Rows from block 5 of a small image classifier, named by matrix and row number. Rows with one number within an expert belong to one neuron, the router's apart. Each number is 500 + 50 x the weight over its row's rms, rounded and kept within 0 to 999. All counts start at 0. Numbers have three digits each.
Before each expert's rows are labels from the 100 images, of 14976, where the router gives the expert most weight on average: "top examples" is what is common among them. Only what is clearly more common there than usual is listed. The data: photos of arthropod specimens (BIOSCAN-5M). In brackets: how many of the 100.
# router: slot weights (model.blocks.5.mlp.router.weight, 16x192, trained with AdamW), inputs 0-95
# up: expert up (model.blocks.5.mlp.up, 8x192x192), inputs 0-95
# down: expert down (model.blocks.5.mlp.down, 8x192x192, transposed), outputs 0-95

# expert 6
top examples: order Lepidoptera (56)
router.12:514473462499428466482524472439464440550499459483526482465432449460488592549529566570538531533440552487513521392514451517507567486543496522534460384495477621456424523456540468625413374566530447525526453435507522494538441513560523506523463545502530494430524516598489525495543626469469486482
router.13:530508509601458540434447519476504521527452479435543526493434437498442508536590503489588539529501536453500506444492522391547582500436443551494492404542484521477468528487503489532483449447557517462476538538416501529469433483532493455412488423471529525492529500553457484371433559522527489519
up.0:482533553471537490506509564471540534460389533420564447543505463514579568519578526473458458555489463377467485495382536548480609511584466499506535479538579491439460484485492491509496487518497458565483492563483399553487448458480473473513516460615417514450556556481476473472443506431530447451
down.0:522503536534476496437488465451409551487543429526445485504534573524545375504510340458543479483504585436487517438554403546442638449503543445447507590525482424495455521476453478402444449484487466506520454473460549554503440499535526574528507517514615446466466503491572514439575530472500546455
up.1:477476490466542508479479551479557430491409392525458497538535522525554429523537442464444533517556488447542480554460553530426523568479593507570568535427514545436504467497504567520580596485526480502505577492549458516441567500462575577496550392502527517536447529458577580489488475391512565505
down.1:503478454469564402492563575547502595467480500503499530492524457493540514560485432527486631529524494496574504466434551435556448528496481480540538464494498532528573586475505448467531454529451457535561482539531560476453373505472439453406546489519583558456489547525427505478478489533520438514
up.2:483492549398491467457464490444520499463483465536435527442542513451507407553449472485511513457600539428590433506459516505485515562528492501458428473504493551550453480554476464517585492598553438500474468492490523471480616394503443428497568500520519517552507455547467507574495488541429594444
down.2:471535480513521490484497449498476429447573429485453447508527445476568485555493512452620488563490456513449479490393364437443496457437450529500467514455591525421474548506466462432490498462536533537522397453553530442543499532498452515684446438523499553479525500500414368465515585409521450517
up.3:560599418488470476449563430439504524516510503463526562536519559501530458527514467474498511503599527586486439475545554437475458464468540545519511486434544449501492511581504422457585536475524532552499549524571508497445512549512494523462592407500452525563462559524432365438465544581495567442
down.3:516491561508450490594508645475497516535519583585569517492446457521515529541509554497507436547504433560529464446508398444505448445446527487521432610593518443519547473530614546473518476529458491556590506499528488532470561521553478410476446539557484457512505424442521451542464628373518518559
up.4:469461486405569551466490519494492507443573394488471510441565493473482458527442499535452505451439581503542460519456484462448495523567616580562456508535460437517534515545584525448509548479517599506493450462458556532498476438485529592499521516473546424513486495448525526602506434480549566608
down.4:423513465473534422574548503468477451508428462458473540457516547468558619537549566513511501552576423413482513501542536474480520491459463568602453392460452455511495492462486560468565484524484507460567425522539505403534600456421613634471468524484479519387433435474500431556456486484509504483
up.5:433591408524569467425461536597504500472569529471508469435494514507473336526593416450527492544469471473602457529552480462527530569497578565528431514539492519534491512505434570514471585503418372533465471457506488506495461441468513438503548476517477564514564434541524549487518484637562586495
down.5:506609514424544468607644475511465449450496459573403532492588516495482453505563522537503561493453603486497494592517531423499456505493423466458510429535571490469430526406458438473444421500512524515522416470477436436472484546527441524523545475492476562565555483430459534535528411509504486512
up.6:537491508478452532524461470561555500477420602537536499539499602459451531404486552483494338506544547496594532513546556493570470486509483512495543497423497491552556479484493533520506526509509613515458530480551505483548556503470402600483558490446491446562485420452455491517497444603524551545
down.6:439512525471558498442476529540496481591492398508468434470510543466508478497477517430598527445431461522532437488608482526559562495435509498475488441481496547564560558495536464603531529588464414579542556451495622407485492544424540478552530550491495602481519471472508411475550601513432511475
up.7:490568476517605544485540547516580537439568507554414512539525532566504441542408441524465464469490595508531492535507539463519464554490565421484555505538551470526559437414509527427491594448457492538529572508504505562540530503495549424468531383517483525543542508471443576398489488567469554525
down.7:558597407458510496480586502509530490468551542488526529449589542435568440439560444480590447455482512527517520539569477486577454467487380526581478470502512478410401489407526476472479452482510500539613500532481537440531545585536535501596557559541464504562508494487541496566529524590426559502
up.8:479524480442553460475619512544480502500490477584426464543567434477479476482524543448510497515503502505492489502498464480462492421426491462544520526509477474578533486487520519480489511408460480545512461506605377497447479557479492500487442520464461512555573522576508529564460465474511576543
down.8:495574467494477556450548551386492554542471500480518489489493543500420410444406491484506516520537505465499510578473453497486537470562506401578541433461459581433443491476533501469551548575454528435560488455490392529544419429475484457494445486541590365501435526464568451456477471483484455444
up.9:410436512557508647537536521575507527364574600543449486494518552553444569449482403488561473512525469617524472501586561470560474503464574467481487535526501485510526452502406494484511526494536540438481450521466564401481503471488496526467542451559502486531494392477447450527480459592544546537
down.9:494436411520445564551506442513506463508581511589520481460579594492480530394467462511623566472453468469521559596506594530507495583445424487549563499519576524523490506430482443503485512508453461587604567438460521430466488517531539434516573562440474521535498533379467501480539440525448531483
up.10:519597495448528509474432550559531516492520534494493466471512543505461457469556572443419462428505431491632539574508509470437410470468538444540511521569385465500542492376465573518459539437460479554550609521465496560495486520487532389532519583565459531492495467486424511510449456543494561505
down.10:579564456435508497506489517447520456487561529495598405489496530452485499410431533557467560528518467443461496469541547543457461455466524516555559326420397533431420542452622557494501501556513542547533532489510511536463433435536505502549475445629502487569517529522498506465471482468545481453
up.11:519540479448420463389470591521463534473468518406548441454438429521467467469557500475557589395492463500520532473530477433531487471452472426498502467545458479573467434528492534503541498467477488446494417465433600448599505510487501508449513477557491452471523436521509412459464528417570425474
down.11:357484512531560509431452542477473546515482532450580507503544457533438538488448588537385532568535466504526497501408575497532421568525411574508472449575506400484501569560486560547513611467495533442451492545481517528478509579455510487532480478599451463520380556516495453509510568543505438435
up.12:497505497452479555578566481575561551477457548457564426545500549541366548445473519463471508540550503503477474446453566558526582460456513455389558515524579463561553494435430481437560520466553495508465539437540484534430511535489463554468502442507522594505378541511455517471436491530623454556
down.12:449537499487468571501580605462479524537529432556557498434544467493489456537444494515520504494473428521545479489595550476607517421520491511554481416416422464478449505501485496565523463482523415548466545406454600356468551537475504452537521499537491581499535555489551432507610592500481581538
up.13:466514473381466504515530464478554533556575576548531487480577563512430457421523572513406444634505554519511440478506523489541483573507567580535504464462483543483527442423417569599529479481430396541458534506457496446481506516493382554491512558467538517553561431523555562603479531521501488489
down.13:459515462473500451489486512661587309469542413379432453463476478505523471585441499519447484433444457541486481507387494422520511496509494483461438541491547442517460565512491524482467521479493487567484487482524503485486492541523458485587540466493454452440495389462484530545462512462518524420
up.14:454550417547486482543392446558515494495560433503453532550541495570586489457583442519539523510534458448505458542480536502477551471553482533430567513437530466503528469441450551496507532441526507551493549526543424437530579512468521454502579454509515512513535513465480543420448459488476490546
down.14:556462433458466533555494545554491581465509489515436521445611522542598494562377350516446460536526489440498514493555542642554571540502449450536508495442414546466415544555498539537563369456500473432484517454561509491540545577482523525471538514493460519483514594519478496474604541512503522492
up.15:438528572530515466492470518493477447457526492532495531487501484564518504533575431467453532455567458515466514523571500530443445520438563508342532527435437471453533502576408468487558511452558521533484609490508522426556496514496454465565484644518557473488450496497509626488530500481402538547
down.15:477425512537495579529445470430456590523586490559510501529579506437444544481502509494506589573552487496500481582389564401496523570449500475559475414524522540548440500542484482456433609593499552503494489465437486469511399476451583465555499533490427505494388535508428435552605390470458430527

# expert 0
top examples: order Hymenoptera (49); family Trichogrammatidae (28)
router.0:408503597511512455542490523491553465466494446487520407484422378495485566571446572542531470562425473477513503518460503468514490548559515427601564395511464555463474502524545513470526528481475526466447504406537482536614464407480576431465470459551520400473514491431499545408531449471489468497
router.1:398423582523537463564489581547503478506482429449464413520416420433512629552478555551519527566430441496539533534461469475490490538529489479633502415528489508471452469548547490472541560554489582465448485386584476524596524431470575482468470406569571396510524464461482497414488440449489487497
up.0:534584421536423454459504521485463451538454554548510522467513531555431410549535423491471584512480588508450484424483507449514510397473491470502500547458547531541558477599479516508509528486563409569481502493483422588481542519547488459493495561437427532498456550525581489447477541509542513472
down.0:509462518456521492405544476508485464413547482504547489532473494467516503569598534514498519496510509443456637428495502478526483497500516513488440502522496653524411501516485457476507453529506498516388456500424459542424508496605521557510596494471486491516511488514569540500484512503464543511
up.1:564560426524479580460593446533580520470609515505526555494412537532575446480575420442511436450576487516412544413468521565581488393488571426497464569545551418533502485424442454528547504482510455484504580651450493477390536536471466478481437486452520545549518528566496467562433530569460607466
down.1:548541456516544470465507466506570465488417495479559541513547489459498423500456447410521515583475482526511488518476447436512521459490457456540431508459522576474487447434533487491495549567485479542591439504488371499551503520539504493489529509454429510493509518567414433528605421593475411582
up.2:474472588537507508512441471545476410524394495539447566487601463484479512466430439556548539543459498487366395569524525471564516502519506483523576562531525540440548417549530422432535539472552510547493425410538564507514486521500460470505485417437421473460487452366567509486534503484559442436
down.2:486452504477461502513443446512427500578507543470520507464502528550466542480469568545515508491463532506509472465505526450413484504514459539501490480488581443512508578468466517547441470506483484469610522544507561477477448504558523507529433576485530479439512558481533540445530484509567546483
up.3:462393530512545433519473486531533445442411458486433493502533450491507542466558483464466460572559497466521454435569472489482565550493444512493460464516555438512532513521477576483478464530510615408497370474481584343466477449559515500531527463427564508500519472492483528526576481454551563569
down.3:456506512497470533461484492573455511509492546482461522468505503534484481497498553563617502457472521491482562511510560505443489545580560499465525549458565490501476524468496570613382512411527450520593510514416532513453416541639522423538388467511548492461540484482519571561523491485511514471
up.4:484457505572570484501414497489535453483469510558478474483569500547529484486453532465538509509489623426469509502566526508392615547410507555481476487503598521543583467518444581546461433556501550538435498553470531424483448460446568514481566428495562550465440500567439483539520482499501484627
down.4:508530434442507493486494552511525365530581441460506504435434445550570482499544483504411462514400510544503560545459432449502622460488513459459508461563528473501478488545465532467591515424513457410488459418476555431491563430425539419629532473466523541612516517527517463478499510595440510413
up.5:518554534499426562394544589440390615422509536537529472450432572457511478542517512428405472505551477485516605533529533456453520474472438538499496526497564494483516610472520455397497506516642463483493477603499549553422484512499511477453505560533502543430429556554465424526529640462552445475
down.5:512489495497433522479579468552450524534535440489574521554491513459507498547540509455440460501549505427436506449550524460626482468493565505449579420498459537526454533488519450478540472509510455482433486465460563561417554501576535596511567575459515543519492487575566504556483505497522499503
up.6:517498438510464559455525410490549510450530575522481645458536468548454427492570433476478453531568442615516512466438601484585556487536509494480540550525614484556518551486407554465536448437629504515471476570553489494385517572504445433457405544508525480447460469513514509564486528472563486488
down.6:517422468500445551508494467490481532487531488527529524544484464480482503502549500472502501476419496552513556449538511564465476474460519533437551566516436480509534462517539474474524527505535508464522546477500483458575602523421416561475578505459456543562484513512549630521447580478543471469
up.7:518553493450415513438548485530424585450518565532436548444532538474485442513552536464432445458466440451496465505442598528505598461491418509485459562426483423518480508471414451481500405524521436477451505528507497545473527557447421504454496556463421559432415520472516496608505576520501483505
down.7:526465545448420448480561526575424505604495484497522502561509477533443579548490490482425507545438510558500467563476559581473513562523551533477583485537469458560492476529482479455529480493565518483431529448443540481452539403448555444423503550593532438534473472463535640548395545596580603472
up.8:471507515532593543431469431536475449408471592587451508469543447572572524416544477449522525498575526432500508457492560462464551518479472583441503509479522410499625530403500571412508467455602529504500485620477587465444500515511525456439509440554508561460453455504493490548428565490516558578
down.8:409538457550577462438435570440490446439504441440529525370427479445553532537539431439541501441483451439503485456428510508490476549404479547467432476638491494520465559527507501496438497464614512467532527570469524513480563487444513454465536533529536377523555540469517532440518502442561486444
up.9:468415431507533428569397520458430532514448521509468420456546500445437537476489520591399544516502515526476476500454501458479485603591478530584590451528479575584503481456522471522539496434464436478486500454516515535516479400411494472441452426432382517497548426422543492526440535451503371506
down.9:445455486468498466519433490521478515574512540469533532407479450494459564479439508585580555430479506524513518438557554469451476462501494475510472509498526404495497566505515501494441487576479506474648528476498485503430565552513485460442432617508564476411505607485510492464478456531569577470
up.10:534461512440528581510418532433464496440607511505499519493657501448558459511496447554482471528502559495531534508494558444432532548480496553476447468565594433475566586456442506484485478540568549572440455590526571466519425558500486486464521485563488513480456498493424456521451371481562467505
down.10:513489519525532600564506491464488471535483528553532566522444492502533503424483637532576525404610436520504498468565562405501475581491446526475509524504485481482493459497516509521531352544511521578441441458434611518600522495552541505555561496439447554512456503514563422463513538504458510469
up.11:529532487420499571512449356523467569500514535462553533416566521537541499399505498490430560505454433541483433482463499593468518484525519520465524558550449438445537582374495553471431476475489505603442449477450504481543470569490455407513543524530410495589472454413533564495502430533491433340
down.11:529481505486524577520543479463430495545493477521544547534544534514520521421587554534494494440595403628521500420509500446479505549538449535468553534446480510423534487481512457502537385562541482545383409453446585489563458503552518454520572453509445576561422455516514424466449565481450536466
up.12:514387556490553544471448468502535460490498531544388608492496464559444468496626440510451500500561451474466426442469521485511519539500483490560574495459514443551499469499482502516578427526564510496505512439525535488455534478539505402412432527416525457514499354438674569529487580423476446494
down.12:455463521421463546488542596488562476439514509582457498470482503526542496494600506490516467547425559543493546526515459501460497552508507503406500508503440583441433448541603477465459487465512556524432595481476411502533598566503442562533595481482486488550521499485628513545506483435541434474
up.13:549463413460515538515368405484492523551524479494527591385538491566438459535493473580527464502548519550472517486442427417504515499489467564485578470596572583522416616489543468513518449491595485552462457487506527485506420452540468426483584577464434457410516484436552564496524476527510528469
down.13:470454562454472611559563459454519512529496499591520588514500573461476517485538548538551485423576478490493554467497520397581497602446453511419476501404520556478512484468478476514505462527439457569417466431428628467486479469594461535549495435440461582532493518517454436466540586518461442463
up.14:480456546558551468485526492521434481473549556521479447517524479392501534499548589497459521562515459631580480468591442590393501465378536573454483548498434434514544535543501513355483498475520485519486444471626487580520469593558598534487458449494449477463492488484512588490590552512426446544
down.14:484515543431441583454537533401522440498530543463435524536435555549456527498569528502469486456525547557478502579567585516561523600461543512453521499490432563468480476574457468455488534469461461546404529483419548570563532479517505516488559507478467421539410421458443592551413509509505503515
up.15:489498532386519555468509511438437548439497519478531515473518597540523492490531562498494574490456448635506480451563506441421559464438555487416482515475583445437581542555533480372426502456585496592442414456470474477537485543501505463460575414523431588507433472547505466472609480528621487376
down.15:521486546495518599523482444520489471563478489524419558512518635464506462533584435477522493424548469529514496507474552422542539592476510521394514506478541503435469482480451499503478414538487499568326455454417578457577518484591484450517507566384487580488439509454558442427536531526463511482

# expert 5
top examples: order Hymenoptera (80)
router.10:483498458543470521517468447498536413583510463603540573477449434488525545543437500512472473530445428526503512541543495468581498437412509570534584468467493511502448500531510540484520428522524522540498520453574460490461523580536513509431396511532559484416510534543505477464516473433497438595
router.11:531528431567423451481479395474512412615492478549495572528451454440552539575520451509529505522520433569542527520517464488519539479429441572451527512479520483460447557458531487460514429535559507495546513532528464528418463613572560426507430495549532478452525527562449478458475545525493441532
up.0:553541458379453505534456458397507572564574469506600447513478567516481523515477571512448520445531489466479456458427444421472547468555557476501396536516462479519347457530513485538470485504428507427502474550406383502488476492462472508484494499510403552505498549531527499521497533461461449409
down.0:482463532461550551517511468457425587507437591506580566542565497556514557517568506464522488479508474446514505551537500523475561501579553591516430474497490593456477559515540455518559552541415554466493512497408498487518443544583396521485546515466434482511521504459467526500425453490481435515
up.1:555474518507470540518502517584483443491494553469475455536457546541511521491530547507434503472556498455536521523598473414469477539413515515486464565508419453360478470557429489531465508461642511348506454501539561438575448507487443520455443473565447462489547459513554470523478511449578526506
down.1:483523552478468510477512540549483541516457457516513535476539388477453495455521519577489422517516507510529464492508489555535413566542473516563492562618462479587492486430524516545426553534418365480558448421550568530503457419560447507588509448401477602583467557489408516513549526540430542466
up.2:472538492495497489485536550518480548515437509455505530526438408528420501549537496544468551524610425380496467469482568450479455421580484381573568434587468495564400424488483474452571501483530468479501545497558432521492531468478507436465484381487495399549569395404530501468453472416403562527
down.2:544503509410503472603578492433487519488538467464530476498465592485450511534433453552484536549500504415528457401494436446545569513551494497588590493486504573533465505563506557453437476505542535579623401411566534477500569395499517561459450471557544575486495481534468489486474453563430550565
up.3:439497510537581553456463613499507544488552550381581475578574484596498479445592433477578462519448491442533556526520584364555519506456504486541487470499585571569431474421550516487554502576511459525488492534403473507527534544481497507478531512493489430449511431586508511501412515519508488488
down.3:434482600493555478461497500412521497504551514490413509522471373450468500463493485463437465487550558481449492507496495490465502504546504439451477533396511502444503478501453520463432503392495583543424505510530489488532484463601500531553492480524446539550491563498542528571447604399479387535
up.4:478545480461475556555514443513550465517411511500559486473495463491487628556493522511440573521520457424514513523465522500556565493479438434465594487479519472455424486434433452501456499495551569478497496519394571436513449440486588491479453499414502554489489466508545479604505501414511522476
down.4:512469520435498507500569511505491485501554441473447538486567388506484474551476560485495465527483476441556525500488527517573460453514456452537514527541422519584486516398516522509533435579519465463549510528560620461517537468479454546596587461445501486524536523439443470500530486432442626461
up.5:424439479489460477540466533534555441548475411482484558433412536417465509543441526601584561491452535528487459496556435513474481535472496455531555479538499566531451439581480491578440346535432562463491534411508391471492553464513441529462526456526523439501584531450560509507583564467455537501
down.5:556393458445490534531427481480398421468491533572406467546525502380538530522484522577593547484535562499525542476483526601543603577542558504523448445422496519494567545510474494534460541437500509442531555563492544555477502510536605488486508433481482551524492440484544482437505436444464501508
up.6:495468521531566439406534506557499491428506531484446363515585545485485470524421551465477523569413492527507530439518516542518500539446489559470500556613488509558571513575546540436470586477464446478472451501500586419511521462459541577489499502438556500491485386533557558589584536429534453527
down.6:549491475501493446425500525558441507495586449505476357545548455508513465541447468408443484525472475578461567552625557494511479487459543403515548514491528430527482471609502431563505471467487408552506476484585493515573505610495457510592487472426448504414508468469534563500492451627429534511
up.7:497465573561473409549508540492489520479458604452524515436472500470545533534469460448507497521570461462501519518568484503518450528429477559556545461504520526466489532440519546521531568539479377449484562513421542470492510467478537487475502623428539588417485334524552523484525543516500495541
down.7:462507561541582468444458468511493522539456449469486385472523459421574503432397549446612431465540524459530481487445526556581518590431499517462578463580468496563414580496474385536542523480458458508473513537465555518510530564533599472534541550500451511510457492579492471486468532563490500475
up.8:487432500463557464508503514459497465514552555512433429481446524468399442531495544427417553502496431530546462358451498606444494470532566407479395591492461484526456499578435501495524511402422517524451474423493527422529486420451550594485418479474476534542543564539603496550574549503467582519
down.8:519458514469527420470482477471533550459467393492527363433470462511563460557373502408543545501437515542481585482535519429395568481471482498561485523420567532572449503564536529459576390457486460538415445474472549464471485515466544594500545547474483431457492489462521434464543457486399474513
up.9:563489524472471463515399452566480536500504510531589473506544571447442501515450423569501539513477583412489475492460536545478562519544464482464490559402586431501586472572442477399461522532508551458522440480531579509575535472503506467534562411490458547495457517494387482451544334504526565440
down.9:447488511556484539572446487466385510485505504549505487489568576562565531538559512584503472515505488414526489558581557525425507566549438457640483533560515517468558531570496452495480567520556591518469389506468558513545525512446492536465484559521625466468612523509421574514553615503452532513
up.10:483526530527572482501520561509454578483517505587488464568525516549594452457441471448417423435466481530469612559503542462489522490417522516466517567533447460585499522562421567413529507462502549436532577563547550587403543524490581502479473499428440553497478515473500511498542416474669455528
down.10:499543563482503500512545475542530466451476555515538438439526467519453534491506516554443449541521492485428478511503494483455548566506440491523506543453465506520430508443559481541452516502393527558564404385581480474493499515624469476544451516593501494513427482513526502459527593533424446474
up.11:472516505534507369458505553580493499426545498432511475542572476505441423436502491621517482482416512519490574504565501520483394469424490581514521489595499562523623468577562531480408518473445492543475435448550522596658566503514465589474501542524462409449533529522554509589570518484538563423
down.11:510439495553425418555529465569546392536553470448507335505611518487530506521543473399458539474462543474508505584476543506415432488476603461517498426556463527529579518555491465573555528472402462570452424454610580537538612472482423533506557566500500517495529501589450515531476448539524534486
up.12:514591517508495559545482534438561494475446465502463549555569552537478556562579454511416458449482540523466484571458564397510421547498532508544580500393527411468552523470523466501516533466587581459510568504541512443484526488506446489460489494523487520505540483490503402521491462452584491469
down.12:503471431482455547510530512530502482479563410508510525506543430549467464567492503507504439547517488505466596458495490428497470452513484487498524567517466510592462418465473487489455444587496492518538336472485566573528493493524379515504530520380528527560559506486431517428483532486433581539
up.13:455399456451483416375455618575532448466544405423474472471503499460425417447525583561480562500488521416507451475473442512465562411449531500579428482458479586515564478523480502612523527553458435475481498482530435558555531403504482543518585482552455459485562459541525606581517560490471542452
down.13:467477514441423489483525498531454382496525460410495382492535633559494522538419422500538557448513532609560484474554513521413505517424515443587444554452441482412516518627583501459498541497466458468444453468519459516496609507471444502496553512501479468540581522665452550456509440580489421497
up.14:459584593526527525489453589522499542451444541474530515435480527543504379472522509493412467536417475473419482544486530523551510516611520448585441472415492537511513481504503435516443492507534482557496453496523553517471514389486499527514512547440490550392417529509525559568564514463524545464
down.14:558518564452499456557462499587484439430500580471477534411482437493421514399410433464519507438477550455592468469484562463518541504428551532558522642544510501557626458475502577492489443521489527464416538520490495526501512410522546494449561535452473403475422550472493548460513443537451513470
up.15:468505505525482495533427584481560523479496531559558375471490462391478420569498495525469481526559527507464492494507526457598540533503512468543526422576516655555443428473473468568599500425474384569486486527533546499448457474493501555480537414546547547421549486440493490516452536530476473555
down.15:471554486537505463483501591433487415554467471448488456607484534601489550511517452558570580561477448536516506468532526443457395449535478441460547545490384509551457450489445561508595495451486503502456480604440460439469456492427560450536423498582505426476577537471515515472543439590454519542

# expert 1
top examples: order Hemiptera (32); family Aphididae (28)
router.2:504563603544486510497549519449424548505410532531522490482430471428553640575406564466494462528473461548531551497524460511492421508509410459494552459505417512442502522564588474433438480479492400534515448524485553518493413508539520503471434539590533499429472556505467407459563508510594489520
router.3:520594520485513491561508498455415566563439506522506532478379486426532548576493603502546505515379424495535486501542486507513533442497438411478561524492460474413485488504555529389380408459539498456520488471454456564463508530577553430409464501516486528422449545535536444456532503488541511431
up.0:576512495455427432497450422539522596549454458511420495539523475527546447442542462526444554486562497468459389456487584434522403368531587389479539467478515496473523421526457477509567500470530519385549584491500485571556563484500450452492525418528481487520523431472553457438447486526478551422
down.0:571549478571472571534423549459583473455572511520511504622546464419470452510376486674464521500435505504519468520545526512512626552503416474483468546501533541472495480521514491507492568449465565522482426478503504493552514517588481541616486519587501437509471542524493561471590491483493404563
up.1:559432566532416532542418577539434555456439501521570505467473475516465457492586394541489547491545475499505509522449482449506582458471472517509442549477499487546492490543446430434503448496547469428488452481486565476488488443502589497505471519579472584455478585449508494425506475470551453488
down.1:485503439442582482449483477440473619434419487405524494517528461527506511591452515441491519528520491508492555572514492566395526566594502556422494420495471416490465577494515419471574515455407493464490521526483519528582477476569471548652508504561532417471540468560603519459499546421613546499
up.2:551566428448474466350533420548468463563500497417559568517485532505461526404626481454487526543548571501553451471458461447562468467423511521490540499474454422483427458409544512586520527523492553520485553503529509484494490479474467485507497534526471403509585476559478514556383598558423452448
down.2:509477480500452528500432453589429480545506472509476482422539543452449416394467445531541472668418462462482487536505482444549457470400530369599421495557523544513444506510417490439504536506505482564454427494560460522436502503476563513609571524505452584475485565509439524564589549515410504473
up.3:453437546574470471524481506441456496504469457530459617520587456488570471461518459511559486559451472405439522500481565462555509563505373496489475447419551475526513368488542456504536427558508551529478463475500555476486589472508481506476585521506593481443443464494449523517441501476482464485
down.3:360423432492552400565453487484410573533462590447510499517509425449554568556574521459412492495444487532450469531544442463482423459563566486564563514535530576476450352423520526501456561565483634501575501609561510465509448418410568508553527524450546431455516464530532555488482498611547570510
up.4:511381461498563478464424569554590487429526457473504446509508445542617515595524496456506498516496464453513563493445444525426554447449518526555479496542630530572528512505495616578523497551484519540543507640507478454496563444527556491528502518537550520558481427521603607508457504475522572534
down.4:489534485453562431520497518396539525493442544558508413483495537464559516439441548564468544411556493511486500557496523544492508512396574487432455497424417458419465446453433461518503428553529500404492503505478568523438467464388396490594528430500566493591580629557549485505573519468473490527
up.5:437465406515479587655450536471572507526578446546547570523500440558440473422502566561540562442534515521449520516618554432502452528487460460534590490491486449493452473475432474564553502388593593564477555429539486516423461568501452483448509455505508478553602551496424466433411395445507393534
down.5:470465394485494447558579517557526510465500499524502457516467424464506498511494486554501478478524542486514523595487418502553539479574488538574529550510527428545474440442468526512581522583440537556468545578495536427539507408513547512452527488547506565445524536521468459521487558588523544421
up.6:514575468452437480449540582586655554493512601517526453522473436453448460426499515415418565566585446473464494514522534551556448472480498503549559488483462484562432447563439498546599557415546435531492536399512544541537580403453484399472463507549481453490532495522482511543417544488414566501
down.6:535502494470487589494443544552558459536505407493572492474564564480460448470450436513527404516388520430542458481461518520479495539483480530590514441582541501508468484547494565531538608542523507568535450501459472479526510504556537558473471489600434519495488549506455520555534440591452457543
up.7:506551455471472473523496374484453506468552547565433551454606461481436482549471530524440543529386466429557423460509447533457498501464380525441512503459445456538520536453493594503452440450480421600478497481474547431536507457506490526494369516527550611470472497549461519650490509443428558516
down.7:464511493498501456579521493463439495522431484456489581552523460517586583603567403401452518539514431585542505461561520526564585413458559496518446542513545509530531523517596456500535492483454567433614456399474499487584475507529512525505531506491477414442572525503494525482533416474540555496
up.8:521550417455415580522502437499545570483463399555580458541516518499593549440555405623505566428538475529375471479522598512529518429413504543477506561465504488529561431490549506419467512488554531487501561547415510519520552535481500437489496442560505561443433454547420456447480452511523521390
down.8:556523496545443495491445489427527577496571517568465501538489475460457447472431454574474450531524505536543505545471494468496551554449408434501428561553551440480382539546484461527442513392529452513453372460469541544526518553602469493621505525641546420595470573479493591493506566489520459465
up.9:352487501604525533577478517436502481523509488631510576528542507505561517454469493565510381538518596387385520522463508454565449439531482480506481480512500524547525350453561467429542467464600526560480515479428521512450630472520482473486503475484541421449493490499513532537481458450529542523
down.9:413444440491435464501517515516415548495495607472486540531436428523579574569564498480455580480496474500470485584593452488493443464497537501549594511555493512444493326430514538534517558495527615473600536552527430503522470436503602484476501518524517527445537452501539559440511421591443588551
up.10:501526546580448554561451484524607554422563505582612491509522478456470425432507518580455431499470494490422509505549572511531343433475482545615619453537517463629534462539488467503530457550421473543485523517574573520485536485503495560464502560472472539462432469541457423589499486441476484535
down.10:481513406487515490528445541519444446567542560437495505514556443441547482485596471513527459465508476442479501454458444447496442479509477460508636511455540531528472533458606504456462542470501525532479520598566493517585433543528566468401495469510510563471441517454494505469447424559499581537
up.11:485401587502555504522413448522433507482385470498461533444492435546576511503495525466465522583488550459513472521497477514441482552523579442601429425438452527436518477533438492628477482609481509518495511468499565494624557475532495476541575509505577531541554461415559540516518471470451520481
down.11:511507387412518470535465519456487504473481481454433403502529456561497550527541570605476489611578463525461494429548443612495642561538503502439512541487410465452495481392606524583546482531503448558493465458478533467535450392487513501567554471454438570466532506555548452451530510422539500495
up.12:492539412444487493422543528534521522454445424459539575414436538554514469529538580457509476465492511451506438509468542460561516530522529509507501485470576576527568509465499599466550552474490484542480527592434380565433490451507545481484545465555436522500497470495527601493490490615539471480
down.12:497580477504460518510513516568480446471479503513485461536506453524495514473569472559474532418503510525494524543486447494474504529428457563387481463436456463533522481509519499445483556514505458500518480492491539531462479487579488534513549533506605542521556546443603411499533341487421438485
up.13:466537489549539516508480493489498527450498567532463497456434515522550513432575495510574425487466483481459679490519518392576553534482565506500441493474500468486485500397529457482571489560451636550481486485418554504513551495510542489480501462591532411463543442512536464461436504641443477548
down.13:324425371509487431419562475459539497469406495429527568474438530552475532529550540504485493500516597555499473555524567490483442435572473539485433485535450528530535406482562453506461526505492458530568498532507448453493458484371463449530536446476531478501529406516620544495473550509499490565
up.14:459493454514483461503558502427466514522521428495481470576515472481367563499426485581441540482472458558479457466448563511507473493485585503521538547487468517528466524609479506456498488524524552490482548414513384494565435486462489470497494356501391445609599496439451545456450435416500452475
down.14:485511403606503513388458491475483443462478513474482525598434421450528487428388460584530524551438556498496569508505433514451546511510489550527539465502454445544465473502453529501485638461520551512526516494579476426526486497612463513523449505505488409518512494492478442469527467541559415578
up.15:487446436489499548513450475559492414568473585491491537464451546502505434543499498458584438509443508482574481548570532409494575463477510487473514487577517524431485535511517572485500555471578531453528462529481431527471403534496554458483518452561381535420535522533558501552461438513481486486
down.15:448499558519508498500487487468534592476503437539590564593507418505463557533474491479490465457475530596530519615536557552466526587471465538529406537502480463558495526509446457490533393482407507426521479485464580505450484510510487572592467490508600431495541528527562519522519615422521549496